A small image embedding model, trained from scratch.
Data: trained on retinal OCT scans (Kermany 2017), 98430 training examples, 5.0 epochs.
Rows from block 3 of a small image embedding model, named by matrix and row number. Rows with one number within an expert belong to one neuron, the router's apart. Each number is 200 + 30 x the weight over its row's rms, rounded and kept within 0 to 999. All counts start at 0.
Before each expert's rows are labels from the 100 images, of 14976, where the router gives the expert most weight on average: "strongest on" is what is common among them; "colour at peak" is the nearest of a few named colours to the mean colour under the peak. Only what is clearly more common there than usual is listed. The data: retinal OCT scans (Kermany 2017). In brackets: how many of the 100.
# router: router (model.blocks.3.mlp.router.weight, 16x128, trained with AdamW), inputs 43-85
# gate: expert gate (model.blocks.3.mlp.gate, 16x32x128), inputs 43-85
# up: expert up (model.blocks.3.mlp.up, 16x32x128), inputs 43-85
# down: expert down (model.blocks.3.mlp.down, 16x128x32, transposed), outputs 43-85

# expert 3
strongest on: finding: diabetic macular edema (56)
colour at peak: grey (54)
router.3,160,171,186,193,178,193,197,198,122,231,190,157,228,186,160,135,240,198,175,207,225,194,201,193,225,178,259,218,219,176,179,204,187,207,229,158,224,239,194,156,222,237,238
gate.0,189,173,188,239,176,206,222,194,257,184,164,196,191,241,201,232,210,206,193,249,187,183,225,230,167,171,145,190,121,212,189,242,171,199,219,147,195,202,253,206,172,248,175
up.0,159,207,252,213,135,207,186,179,258,237,220,263,157,215,230,186,160,197,133,202,225,215,140,229,190,163,226,176,191,216,216,178,224,174,171,183,191,184,209,149,227,142,256
down.0,200,176,199,148,240,188,229,188,264,181,209,161,231,239,206,198,230,200,141,206,178,152,194,169,179,193,207,165,195,201,219,220,158,204,202,215,164,246,181,170,191,204,151
gate.1,166,230,225,168,200,208,239,211,200,225,172,159,246,251,175,179,230,224,221,229,211,239,168,220,189,192,191,230,165,220,205,174,176,192,184,190,198,169,208,219,190,255,280
up.1,255,178,240,233,220,215,214,190,224,161,216,229,186,141,182,174,249,183,171,199,194,223,221,180,143,226,234,166,213,189,248,187,198,229,201,217,201,210,208,183,173,163,249
down.1,181,217,179,173,168,145,165,225,195,236,171,254,233,215,188,211,144,245,226,220,211,213,251,226,194,200,233,186,196,225,172,209,152,169,197,215,220,210,244,201,194,221,212
gate.2,180,170,190,230,212,188,221,160,193,184,203,217,198,146,170,206,268,220,182,182,204,201,193,160,254,246,218,204,186,200,181,127,182,209,194,222,167,235,175,177,169,170,239
up.2,200,261,167,181,196,190,187,211,207,206,235,131,186,214,184,200,153,224,201,224,236,190,173,201,217,208,181,211,234,181,201,125,230,245,214,186,212,265,174,198,220,189,214
down.2,171,236,165,156,224,225,189,174,182,165,196,182,193,205,160,203,197,199,165,248,157,189,195,239,268,204,111,186,202,203,159,162,195,195,188,155,198,200,192,164,168,206,245
gate.3,233,178,185,176,215,165,203,228,195,169,122,167,206,210,237,268,201,178,192,203,168,173,159,159,186,194,168,190,205,201,182,209,152,132,167,190,228,195,203,186,164,182,211
up.3,172,195,230,231,229,212,173,208,245,168,210,195,209,242,233,168,168,209,175,227,177,174,228,177,200,221,147,201,239,174,222,193,213,165,207,155,188,196,216,242,183,164,228
down.3,193,188,157,183,127,187,192,200,185,205,196,240,203,191,151,212,211,205,222,185,235,195,201,197,202,254,204,217,147,237,214,242,184,173,204,180,186,172,217,181,190,170,197
gate.4,239,203,185,229,245,170,174,182,202,172,203,223,230,204,162,147,167,228,194,209,183,124,228,277,251,145,209,171,186,219,203,204,232,197,188,227,159,193,215,194,266,200,191
up.4,226,153,198,262,167,228,157,208,207,149,222,159,259,182,217,200,224,220,185,191,160,178,176,197,196,239,133,219,191,248,216,182,200,210,231,187,204,169,181,203,209,170,145
down.4,197,182,211,201,150,160,200,206,238,225,241,166,168,225,222,185,193,207,226,153,241,166,250,172,208,199,167,150,194,170,178,117,205,189,192,211,234,223,192,235,176,243,216
gate.5,195,174,188,187,211,162,180,225,151,250,273,231,213,170,176,176,167,133,161,132,161,178,158,226,222,245,237,171,186,188,173,180,190,173,191,158,215,161,176,204,182,223,216
up.5,175,181,138,268,169,212,237,175,194,180,245,185,174,181,224,171,228,171,221,170,211,196,233,165,167,187,170,166,168,191,215,217,198,183,208,210,231,134,198,211,154,158,201
down.5,184,177,188,188,223,241,208,192,212,165,247,213,180,184,194,151,241,192,241,227,171,238,157,225,166,236,252,186,138,185,184,199,178,184,195,177,262,210,182,222,225,191,202
gate.6,196,171,189,201,234,146,163,231,144,197,193,198,217,207,165,232,163,223,224,133,207,194,197,183,192,149,204,204,255,216,203,185,221,180,170,209,222,215,146,189,227,231,164
up.6,205,213,213,229,214,171,146,187,214,222,196,210,219,198,167,218,201,180,149,266,185,200,211,209,146,152,236,153,175,177,178,273,188,244,145,196,196,220,197,201,165,236,193
down.6,232,209,218,251,218,224,261,234,242,247,186,175,181,203,187,165,223,210,183,228,230,194,199,225,183,219,180,203,213,226,178,189,221,151,171,231,224,153,196,186,154,182,218
gate.7,225,165,189,174,238,206,219,226,206,180,221,197,181,190,187,158,253,219,193,189,219,151,211,149,236,180,218,222,218,223,212,201,147,197,155,189,232,250,208,173,204,201,129
up.7,149,210,177,216,204,226,208,221,131,107,218,151,257,224,184,208,190,174,237,219,231,173,249,222,176,172,182,180,180,190,200,204,168,198,174,194,192,162,176,194,192,205,205
down.7,222,191,259,115,246,111,190,198,161,231,223,187,231,227,183,228,237,192,199,244,195,219,200,171,192,183,161,189,252,246,187,211,222,229,168,233,231,225,143,223,233,258,226
gate.8,187,301,236,248,176,193,180,169,211,256,168,192,222,206,214,178,228,177,157,184,195,227,197,199,170,204,163,200,177,212,206,218,189,190,198,211,264,240,218,191,164,205,170
up.8,161,257,220,168,244,188,183,224,169,156,202,156,158,236,156,220,210,198,133,185,224,157,159,157,170,194,173,168,201,166,219,170,239,219,202,218,212,171,190,262,223,218,145
down.8,173,192,186,231,195,163,160,159,187,216,150,201,150,227,158,201,175,197,147,217,164,201,238,175,200,214,197,179,180,174,204,227,207,204,223,209,215,230,183,222,253,192,198
gate.9,168,199,169,184,184,175,197,204,208,260,138,208,209,174,191,216,158,183,181,207,172,197,202,186,179,237,204,229,228,195,185,213,204,140,250,214,240,198,221,227,161,170,144
up.9,157,179,174,171,225,202,237,234,226,220,217,219,216,204,152,236,203,199,169,188,110,202,188,191,168,220,227,167,176,157,195,201,212,199,172,184,225,162,171,152,199,195,189
down.9,178,192,229,238,223,193,156,277,204,200,211,227,193,199,239,215,218,184,276,190,167,215,202,233,198,232,139,191,242,195,190,240,196,244,176,193,157,220,231,244,176,199,248
gate.10,149,208,200,206,169,117,204,225,159,220,170,212,179,175,172,187,301,218,172,172,221,276,195,179,270,173,208,175,244,191,248,151,238,209,227,199,200,181,236,234,199,225,246
up.10,295,242,220,201,160,159,201,196,228,235,172,220,258,134,238,208,205,198,168,176,191,210,198,214,182,219,216,256,172,186,242,222,267,162,193,151,236,209,171,210,212,215,197
down.10,174,197,106,143,184,197,200,163,231,219,256,162,230,159,210,163,163,232,237,188,222,158,197,207,222,177,179,218,197,174,176,163,225,214,203,205,155,248,189,236,188,247,205
gate.11,237,164,213,230,201,223,186,185,187,209,177,225,203,233,210,225,260,172,220,242,193,197,196,205,193,227,156,228,220,215,160,240,164,158,244,181,129,222,166,204,167,227,221
up.11,201,207,231,258,177,224,224,169,177,228,215,198,182,165,159,180,257,175,171,194,186,220,201,236,239,158,189,183,223,194,234,217,232,219,204,147,206,241,171,179,259,219,201
down.11,141,180,167,184,219,203,176,242,190,148,200,215,179,201,252,180,179,226,213,167,208,207,176,122,197,221,155,167,212,167,194,234,264,248,282,207,218,156,140,175,244,190,235

# expert 9
strongest on: finding: normal (83)
colour at peak: grey (99)
router.9,272,200,210,181,218,201,191,153,227,224,212,202,158,242,244,244,214,194,192,186,176,161,234,243,220,168,179,211,209,200,119,184,197,154,154,238,179,209,179,227,194,204,167
gate.0,211,161,253,152,206,209,210,188,246,213,162,199,155,204,161,235,187,218,237,200,179,217,187,170,211,198,170,204,133,242,224,174,221,156,228,244,213,212,174,197,232,186,172
up.0,171,235,272,203,195,188,236,180,244,197,146,188,151,226,169,203,225,238,199,176,185,178,191,174,259,237,199,207,150,200,176,169,206,188,231,176,231,220,185,214,194,242,199
down.0,141,167,224,180,193,178,188,174,235,182,209,194,159,179,201,195,244,207,163,151,186,161,176,189,160,130,195,194,213,218,207,214,180,191,177,170,205,180,194,193,209,180,172
gate.1,214,220,222,190,224,188,203,205,137,181,170,162,156,246,198,234,252,230,244,172,200,153,177,198,229,168,258,217,155,169,192,214,183,209,197,211,177,217,215,214,162,237,154
up.1,196,186,212,213,218,220,219,235,211,215,181,194,199,242,229,205,221,132,194,198,188,161,204,259,172,175,246,201,236,187,158,242,221,228,142,170,260,265,162,211,210,235,227
down.1,187,217,176,176,255,232,198,162,151,175,192,207,191,237,240,175,187,219,181,216,135,173,116,216,204,182,218,161,228,195,212,139,210,221,158,186,143,213,189,184,202,219,232
gate.2,194,174,207,166,154,186,189,182,170,224,198,246,226,173,220,287,213,140,188,196,182,202,259,197,173,220,173,156,173,246,139,188,197,203,158,196,136,235,154,165,220,149,192
up.2,150,217,141,198,202,203,259,203,242,155,258,156,215,191,199,218,209,229,206,195,197,165,200,198,183,172,191,205,167,250,211,235,236,221,208,209,190,237,186,202,207,215,162
down.2,216,180,213,160,221,240,156,186,265,188,200,218,198,164,161,242,246,211,202,228,259,201,232,200,190,216,173,168,206,235,216,229,204,238,153,203,223,230,171,256,143,197,175
gate.3,136,177,205,227,205,193,171,232,237,174,195,174,165,188,268,232,198,170,192,191,209,188,152,223,189,190,240,224,201,202,168,195,206,180,201,206,164,167,208,220,218,166,147
up.3,265,195,170,204,142,172,273,160,218,183,192,213,180,187,188,260,194,215,249,223,137,183,178,174,204,202,219,184,218,188,205,198,170,139,216,251,182,174,165,165,227,230,229
down.3,257,207,220,204,232,208,196,221,217,146,215,181,171,163,188,252,163,175,215,191,206,222,190,181,216,202,235,204,206,255,156,162,200,158,215,235,246,149,229,211,204,205,154
gate.4,186,194,215,224,200,202,180,162,146,202,184,181,163,175,181,220,214,175,218,237,161,236,211,180,208,186,161,162,211,219,167,191,219,177,225,232,183,216,178,179,219,173,230
up.4,208,159,220,182,171,171,204,204,225,151,150,216,233,237,204,210,172,190,165,185,238,187,239,174,168,208,202,168,197,251,249,246,144,164,176,253,188,211,181,234,194,233,205
down.4,196,246,228,150,255,236,185,174,185,247,220,183,220,140,234,210,174,194,239,222,221,200,169,206,185,185,165,268,223,202,191,173,232,187,210,229,219,232,150,180,145,206,153
gate.5,183,197,193,186,163,191,192,212,205,191,203,185,248,191,233,191,152,210,184,175,183,209,183,154,163,211,246,224,221,199,200,169,214,241,207,198,196,236,226,212,197,208,216
up.5,189,178,210,216,182,197,178,194,239,182,196,243,179,204,202,229,216,217,179,190,170,161,205,160,195,188,185,240,242,254,158,203,222,179,206,220,265,180,193,166,255,181,184
down.5,152,246,155,259,202,166,212,195,164,196,180,229,206,195,189,171,191,163,203,161,200,208,225,222,220,211,229,192,191,146,180,258,178,186,159,185,247,233,185,231,173,224,202
gate.6,240,214,219,200,192,222,185,190,240,244,159,207,215,212,199,228,183,199,275,172,186,209,200,276,226,161,201,212,210,230,181,193,256,174,166,250,211,191,181,217,194,191,225
up.6,279,219,217,213,184,196,146,209,198,214,187,196,203,233,168,180,160,232,229,186,206,199,167,200,219,169,216,162,219,212,166,201,262,192,166,211,197,200,177,197,200,185,215
down.6,218,234,228,214,189,208,173,182,192,206,190,178,174,163,208,240,223,211,246,182,224,213,197,202,184,205,166,195,199,195,184,236,235,186,145,174,150,213,197,223,199,183,198
gate.7,199,211,199,150,215,207,210,128,196,179,224,169,160,152,228,208,170,156,223,157,256,188,214,176,260,145,172,173,211,192,199,238,146,184,176,181,215,253,189,204,197,177,231
up.7,215,194,229,189,261,166,212,192,143,216,238,264,194,184,230,159,223,158,247,177,174,159,234,217,213,166,203,193,218,210,241,145,201,173,147,198,227,230,211,199,236,205,212
down.7,205,195,210,208,203,234,212,166,273,180,210,195,274,204,209,144,198,195,217,151,184,179,249,221,253,209,217,173,230,170,173,199,178,207,171,214,203,260,215,265,200,194,210
gate.8,201,172,232,259,205,178,200,210,212,190,166,184,206,262,255,195,188,147,202,214,145,136,216,219,205,147,225,184,156,163,259,172,189,221,153,218,261,204,172,206,248,159,162
up.8,191,222,213,217,200,219,204,177,209,188,231,164,228,225,226,175,205,124,210,188,194,227,216,186,188,114,253,185,197,156,234,237,229,212,181,191,228,181,190,187,191,198,187
down.8,162,194,202,212,213,242,193,224,172,245,136,167,257,170,168,146,221,220,198,209,229,191,236,200,235,190,210,208,224,192,256,215,179,200,227,177,241,175,170,220,161,179,184
gate.9,235,172,257,146,275,174,174,185,139,233,226,214,189,198,179,179,189,216,168,201,204,224,209,177,218,205,209,168,212,240,215,196,175,185,262,183,206,243,201,169,213,235,161
up.9,230,170,146,190,234,236,219,228,196,230,216,247,202,171,184,246,191,207,231,230,197,182,184,231,210,168,162,205,200,224,274,210,214,151,189,202,224,231,237,175,253,210,228
down.9,234,205,198,205,185,279,194,226,204,204,157,199,199,172,205,158,209,220,206,219,204,179,164,228,239,166,201,184,201,201,147,213,226,190,231,169,196,217,191,189,231,167,249
gate.10,155,216,250,191,243,136,176,179,176,235,190,226,172,227,215,179,242,175,179,260,199,205,203,214,200,284,145,199,229,214,165,209,240,172,233,169,212,215,200,203,189,185,210
up.10,131,212,194,180,220,219,214,231,231,218,190,199,217,219,280,214,178,145,141,204,226,177,180,174,170,160,239,216,206,256,293,197,210,214,220,175,202,193,165,204,205,168,156
down.10,173,218,124,218,239,186,191,202,212,202,241,174,172,237,204,240,186,157,160,178,189,195,143,184,241,233,201,235,207,232,204,245,213,192,183,149,196,254,229,155,249,203,191
gate.11,173,214,185,239,206,163,175,192,197,179,203,135,209,207,202,178,167,180,213,184,193,235,160,202,231,222,169,177,232,219,158,163,230,194,261,140,163,221,248,175,172,155,225
up.11,250,208,245,226,216,223,175,175,287,213,167,175,188,192,237,206,214,242,206,191,207,187,193,208,180,212,203,178,218,223,185,242,221,168,248,221,226,174,193,207,195,222,204
down.11,200,146,148,230,221,188,193,214,144,227,194,222,175,206,229,180,218,215,185,193,152,213,181,223,218,224,168,171,201,158,187,213,194,195,193,200,215,208,167,204,171,230,124

# expert 0
strongest on: finding: drusen (56)
colour at peak: grey (97)
router.0,158,206,204,218,214,170,183,179,147,187,193,206,211,209,231,185,202,197,263,221,198,232,145,290,202,215,224,216,174,220,178,218,206,194,220,144,204,239,190,128,243,208,228
gate.0,185,172,270,202,175,193,205,168,153,241,176,190,187,261,200,183,231,153,185,195,188,232,201,189,260,185,170,152,199,216,213,134,188,215,177,189,195,209,201,221,206,245,210
up.0,176,205,185,173,205,163,205,217,198,144,186,234,218,224,200,180,165,200,203,256,158,162,240,156,210,258,183,184,201,197,158,180,200,204,188,188,189,175,225,182,197,224,177
down.0,209,190,178,268,201,198,172,259,202,236,282,209,207,235,237,199,195,200,209,126,208,225,194,173,167,172,240,259,221,196,215,152,205,227,231,196,195,208,224,250,188,151,189
gate.1,231,215,208,243,157,190,125,180,176,221,223,155,191,139,211,204,159,184,206,221,163,243,224,241,186,245,210,168,173,180,175,168,204,248,195,198,209,185,240,231,170,200,289
up.1,156,191,163,209,202,174,223,213,158,200,205,219,215,172,209,254,230,134,225,166,234,178,170,195,226,203,208,207,155,174,213,226,245,329,205,214,235,188,144,212,218,251,181
down.1,245,215,202,153,234,258,218,242,200,176,213,193,124,192,245,208,127,184,158,211,197,287,186,217,153,227,221,236,163,229,213,142,182,203,155,185,173,216,170,180,180,208,233
gate.2,183,167,246,179,214,188,209,227,210,227,169,237,220,163,193,214,135,195,150,225,151,192,154,213,215,270,206,223,180,167,204,141,217,242,245,208,232,184,210,234,191,176,229
up.2,238,171,220,214,186,216,202,153,223,190,221,188,179,240,210,152,184,257,185,152,200,159,215,177,205,177,219,171,165,158,204,211,227,202,222,188,184,192,216,205,236,273,185
down.2,168,225,185,242,223,235,204,230,210,133,187,206,228,241,234,178,231,177,195,161,167,217,135,196,211,212,279,195,193,175,177,172,222,191,180,174,243,193,161,231,226,190,236
gate.3,230,212,162,221,142,224,226,208,237,225,203,230,242,199,213,160,194,218,195,190,185,228,227,162,227,211,119,241,203,160,179,199,203,211,196,235,168,182,217,199,176,246,192
up.3,190,205,220,224,261,213,163,226,234,216,156,196,210,236,119,225,198,203,168,195,148,247,219,179,170,136,213,226,201,221,220,155,253,250,236,173,204,201,214,249,154,208,192
down.3,178,186,286,179,164,230,195,216,182,246,182,228,215,258,196,184,197,227,227,189,190,202,260,213,156,239,211,219,112,217,255,225,140,211,185,207,164,209,195,252,190,175,190
gate.4,182,181,180,168,209,202,233,203,153,191,134,113,195,137,185,185,222,182,225,193,202,193,218,155,200,265,212,271,202,178,158,190,185,201,202,249,219,197,188,208,208,194,263
up.4,219,295,253,207,182,245,190,186,187,203,141,181,201,162,246,167,187,186,200,228,132,183,162,201,180,147,173,254,162,244,203,137,186,233,181,259,197,227,178,187,182,207,215
down.4,241,240,208,214,221,182,182,178,198,228,186,171,198,127,248,217,190,199,202,221,218,209,201,228,204,192,202,168,178,179,241,274,133,194,185,178,177,212,172,214,270,245,239
gate.5,213,169,222,187,214,237,192,195,199,197,191,188,208,212,207,191,195,193,198,209,205,226,208,223,209,187,178,112,189,200,212,246,174,224,127,174,181,227,194,204,196,189,141
up.5,214,185,218,150,236,166,174,141,210,178,134,203,219,209,171,224,180,175,255,150,222,212,174,179,195,207,228,190,227,153,214,169,190,264,232,218,209,233,226,176,262,179,183
down.5,209,235,197,130,204,165,136,206,160,165,222,219,188,153,181,177,178,173,218,183,193,234,172,220,195,230,292,205,181,218,191,227,166,172,206,182,203,243,208,249,172,199,232
gate.6,185,173,181,151,204,180,204,212,192,127,221,199,206,231,227,177,220,187,231,207,262,197,228,227,190,251,169,204,143,189,205,218,249,228,234,239,177,189,205,189,237,224,248
up.6,121,169,152,168,224,204,200,200,213,188,205,190,214,149,204,243,208,191,196,168,171,189,171,242,197,136,245,234,133,191,183,256,235,216,216,194,198,183,220,175,200,182,205
down.6,230,214,172,186,170,211,191,239,175,164,203,241,155,228,205,120,224,201,198,173,217,174,181,160,143,252,245,184,210,183,207,253,217,145,196,159,180,221,203,162,243,160,201
gate.7,160,215,196,163,238,201,207,165,269,219,200,163,168,222,163,202,189,182,189,229,162,144,203,255,204,201,217,169,151,165,204,243,198,195,173,206,237,183,135,193,227,188,217
up.7,192,197,163,189,244,223,235,186,169,219,187,237,188,123,184,247,193,174,225,190,164,171,210,230,196,210,202,199,218,217,199,225,202,216,242,221,220,221,254,189,243,211,206
down.7,237,167,210,234,263,195,196,234,199,139,133,162,179,200,164,201,172,176,184,194,201,175,210,159,169,219,195,168,255,181,183,197,258,166,210,196,230,260,217,202,192,201,147
gate.8,231,225,167,159,158,212,262,210,190,148,232,220,250,174,172,213,207,182,178,186,194,174,200,193,182,214,197,198,161,255,216,171,236,208,177,172,207,190,241,188,170,202,150
up.8,242,214,218,194,160,200,214,245,178,211,169,246,218,217,198,232,235,218,194,206,184,208,214,179,203,214,152,242,240,144,137,214,176,243,189,224,206,199,228,226,205,160,202
down.8,191,206,195,196,212,251,232,193,192,169,197,269,190,244,191,217,185,162,220,235,208,170,180,165,110,231,200,233,166,228,192,180,146,171,197,226,162,160,224,184,221,191,182
gate.9,218,194,173,168,178,170,235,167,210,225,143,196,191,143,194,207,192,197,208,239,202,243,232,203,245,230,251,179,228,242,205,195,170,221,182,195,205,178,182,204,156,224,240
up.9,226,128,148,205,192,234,198,209,148,209,185,176,189,191,243,199,210,220,216,200,181,196,248,181,195,191,206,253,223,191,238,262,177,191,169,250,178,180,225,177,217,176,146
down.9,170,176,211,211,187,207,222,281,167,169,197,217,226,226,217,236,192,184,229,220,226,227,189,210,203,196,155,238,182,227,211,182,214,219,232,226,172,189,178,222,204,205,288
gate.10,177,206,196,206,182,220,216,210,171,222,161,190,179,209,214,160,223,201,179,208,241,256,223,178,220,155,196,208,149,216,189,148,172,244,205,183,236,264,167,228,192,236,210
up.10,210,206,239,149,177,254,200,196,221,185,219,185,257,214,276,187,184,172,207,187,185,205,155,202,193,217,198,207,188,245,215,159,172,241,167,251,202,244,197,208,170,225,197
down.10,203,208,187,263,199,194,180,213,188,203,197,225,136,199,177,194,193,187,238,215,269,185,211,238,182,262,184,202,221,183,237,178,196,221,189,180,146,193,180,199,150,203,198
gate.11,184,201,184,214,229,254,254,205,215,205,187,202,253,181,184,192,220,218,173,160,259,183,205,227,176,166,184,177,169,248,198,210,238,256,187,198,221,165,253,133,207,223,216
up.11,185,222,153,171,188,211,180,196,225,229,202,195,195,209,245,214,197,178,193,161,175,201,197,254,168,175,259,196,238,214,233,223,210,203,196,214,249,217,248,194,213,140,216
down.11,220,191,207,178,182,249,203,167,183,187,193,181,176,152,206,245,144,192,182,204,211,170,236,200,190,192,183,249,201,176,212,195,116,149,176,187,196,251,186,167,225,185,228

# expert 10
strongest on: finding: normal (93)
colour at peak: grey (97)
router.10,211,174,201,195,184,225,199,226,190,211,198,180,194,216,204,178,226,238,166,220,248,188,155,206,230,216,207,234,144,206,218,237,215,244,215,188,203,223,205,195,205,251,162
gate.0,233,201,221,209,208,179,176,226,181,190,218,199,192,231,225,178,210,209,229,191,178,173,187,230,219,250,150,228,195,173,177,212,162,162,192,222,185,179,186,191,175,211,195
up.0,244,181,241,219,212,177,224,195,213,190,155,180,214,176,214,187,211,228,213,211,228,152,230,169,134,186,220,237,237,201,150,142,239,200,212,164,168,158,198,203,272,183,218
down.0,250,179,201,215,113,236,233,208,174,169,196,150,216,167,169,222,172,216,256,182,224,211,235,245,227,237,184,215,242,201,114,204,195,207,193,201,198,156,221,233,140,235,128
gate.1,265,233,227,229,187,193,225,244,211,195,255,202,141,198,208,153,170,180,237,180,210,232,213,183,220,178,184,240,171,224,215,196,187,225,233,150,201,235,227,237,200,205,161
up.1,143,160,202,225,190,190,213,241,220,200,192,206,183,250,172,233,176,229,211,284,167,195,216,230,149,214,199,203,196,191,264,230,159,165,222,154,203,150,207,190,192,211,193
down.1,165,246,216,170,196,193,222,98,210,224,152,212,183,200,192,198,192,145,232,230,177,203,191,186,153,182,228,217,156,176,135,156,203,166,195,171,151,224,243,205,187,208,195
gate.2,175,155,216,178,181,130,198,146,205,217,175,235,265,183,275,133,173,173,187,213,204,212,189,228,210,168,250,226,192,206,170,254,165,164,182,235,193,186,223,219,238,209,179
up.2,194,241,192,207,238,218,214,191,206,179,165,192,239,248,206,117,189,205,141,183,195,192,217,189,180,193,186,250,168,219,185,225,212,230,197,188,195,228,193,219,171,207,130
down.2,219,176,146,140,187,185,204,167,230,204,160,186,163,215,232,199,157,222,214,210,204,216,177,186,233,169,141,188,203,190,193,179,216,246,203,172,208,136,249,228,145,181,208
gate.3,192,198,173,204,168,186,203,171,203,244,149,178,212,149,202,161,187,194,188,212,186,187,167,208,190,182,215,177,191,194,261,225,160,186,178,226,212,223,239,200,180,184,202
up.3,187,182,206,241,197,258,201,236,243,208,156,290,226,217,181,200,183,217,191,212,166,253,182,235,211,155,260,208,269,146,209,208,201,211,245,182,200,211,232,213,209,215,178
down.3,187,141,191,215,142,280,221,184,158,174,180,192,168,235,226,220,173,125,161,142,209,228,177,189,224,206,144,190,197,215,222,211,209,235,232,201,199,214,193,236,188,219,215
gate.4,183,176,163,183,194,217,185,180,210,203,211,153,199,207,222,220,164,235,189,189,210,184,182,165,236,159,215,203,186,238,220,156,141,137,201,243,202,157,208,238,231,225,214
up.4,175,148,257,181,186,222,200,263,165,193,204,183,177,154,212,209,236,209,196,201,154,230,239,162,250,196,218,174,236,159,202,191,279,210,195,208,163,194,152,225,181,188,216
down.4,203,182,185,211,255,169,205,231,173,221,176,126,189,163,243,184,221,239,205,202,163,178,196,165,175,259,157,171,196,202,227,217,181,263,230,166,201,222,144,249,175,265,166
gate.5,157,235,237,111,222,217,174,197,219,208,146,146,192,207,210,197,129,176,221,226,197,181,193,193,184,213,158,220,196,194,189,177,201,218,205,191,228,157,200,183,159,196,215
up.5,178,237,225,216,211,208,188,135,209,127,170,245,208,201,205,225,208,215,209,203,168,203,148,157,228,212,196,184,175,219,206,188,153,234,103,169,210,203,195,154,234,142,220
down.5,176,180,226,238,232,230,189,187,226,145,190,211,174,248,180,202,191,261,215,233,182,197,214,218,248,191,204,219,224,145,180,174,198,285,206,227,229,187,189,201,193,210,169
gate.6,197,206,224,276,200,266,227,172,192,187,222,228,212,201,162,197,162,169,201,160,216,161,176,232,160,208,123,195,193,235,184,178,205,177,259,225,231,183,212,215,191,186,210
up.6,231,178,205,222,232,135,211,176,193,197,190,198,172,249,203,170,199,164,221,214,177,175,141,172,249,263,159,204,186,172,239,214,236,222,149,210,261,205,200,143,220,204,197
down.6,249,240,202,160,226,204,154,250,180,160,183,221,224,161,127,188,197,198,185,225,230,200,209,199,220,191,199,245,263,220,233,271,178,215,154,238,237,210,199,217,194,189,203
gate.7,163,200,160,171,149,254,235,228,217,207,151,162,230,173,167,177,187,179,120,209,274,157,167,194,227,152,235,204,229,246,216,194,162,221,227,264,216,195,220,219,196,183,204
up.7,257,185,209,180,214,204,247,222,235,191,251,222,211,205,248,156,138,214,234,230,191,223,238,174,188,207,162,208,201,185,209,133,207,234,182,214,181,199,177,267,222,162,201
down.7,159,141,237,181,194,203,208,206,175,142,211,227,186,224,254,191,239,128,222,228,207,196,247,218,214,230,150,181,214,260,170,181,161,189,247,206,186,213,210,215,184,170,219
gate.8,222,203,168,156,147,256,230,199,209,170,133,209,213,176,217,239,260,177,231,190,173,178,229,201,251,226,218,198,243,224,198,231,229,185,201,200,252,218,172,184,235,204,248
up.8,244,219,208,210,189,202,210,196,244,262,232,154,201,178,122,171,147,192,129,235,245,215,206,222,188,186,173,152,165,134,197,178,210,197,216,219,193,142,205,180,230,198,213
down.8,250,167,199,173,234,221,226,279,224,219,213,280,231,184,180,202,204,216,206,216,184,191,214,208,141,177,199,221,232,210,225,150,198,208,261,217,221,205,197,242,248,237,154
gate.9,202,187,195,242,200,151,173,198,156,218,184,190,215,183,194,194,228,222,170,184,195,194,213,202,191,178,169,170,206,167,177,231,232,205,268,188,241,211,206,111,221,194,249
up.9,236,240,165,233,195,229,203,190,203,160,242,225,206,221,243,173,194,173,254,217,201,181,192,200,219,233,267,168,255,200,179,182,230,190,181,200,255,178,278,210,272,175,212
down.9,224,197,252,229,138,176,190,150,207,164,192,215,186,164,212,173,168,202,136,135,219,280,209,215,176,194,195,181,163,182,244,181,260,206,163,196,224,187,216,175,281,216,208
gate.10,191,263,156,167,181,189,178,236,214,194,155,212,227,220,169,278,199,199,204,205,167,165,174,170,225,222,199,232,214,136,162,203,261,266,257,177,169,187,223,198,224,196,252
up.10,211,167,213,200,162,214,150,152,181,231,178,213,181,202,240,188,141,252,146,182,200,204,249,175,180,169,191,171,177,175,246,209,161,166,204,192,183,179,205,195,234,189,192
down.10,210,193,238,141,230,178,248,219,213,202,160,179,202,201,190,215,211,266,161,262,229,208,204,202,189,171,143,182,154,137,204,240,265,197,192,174,198,182,226,208,207,138,147
gate.11,192,247,163,187,265,166,121,180,220,185,169,132,206,230,268,181,249,179,216,157,203,208,166,204,210,224,178,216,216,151,185,210,199,160,187,196,198,219,209,233,212,252,208
up.11,222,206,161,187,177,198,188,243,158,237,222,292,166,201,221,218,158,203,193,235,250,238,195,145,201,227,244,243,195,183,231,172,186,202,184,178,220,173,127,159,202,169,180
down.11,161,204,206,166,243,198,218,232,201,253,231,196,165,215,207,214,130,186,191,215,211,187,236,160,182,218,165,190,215,183,174,163,216,217,204,243,223,166,196,189,182,226,150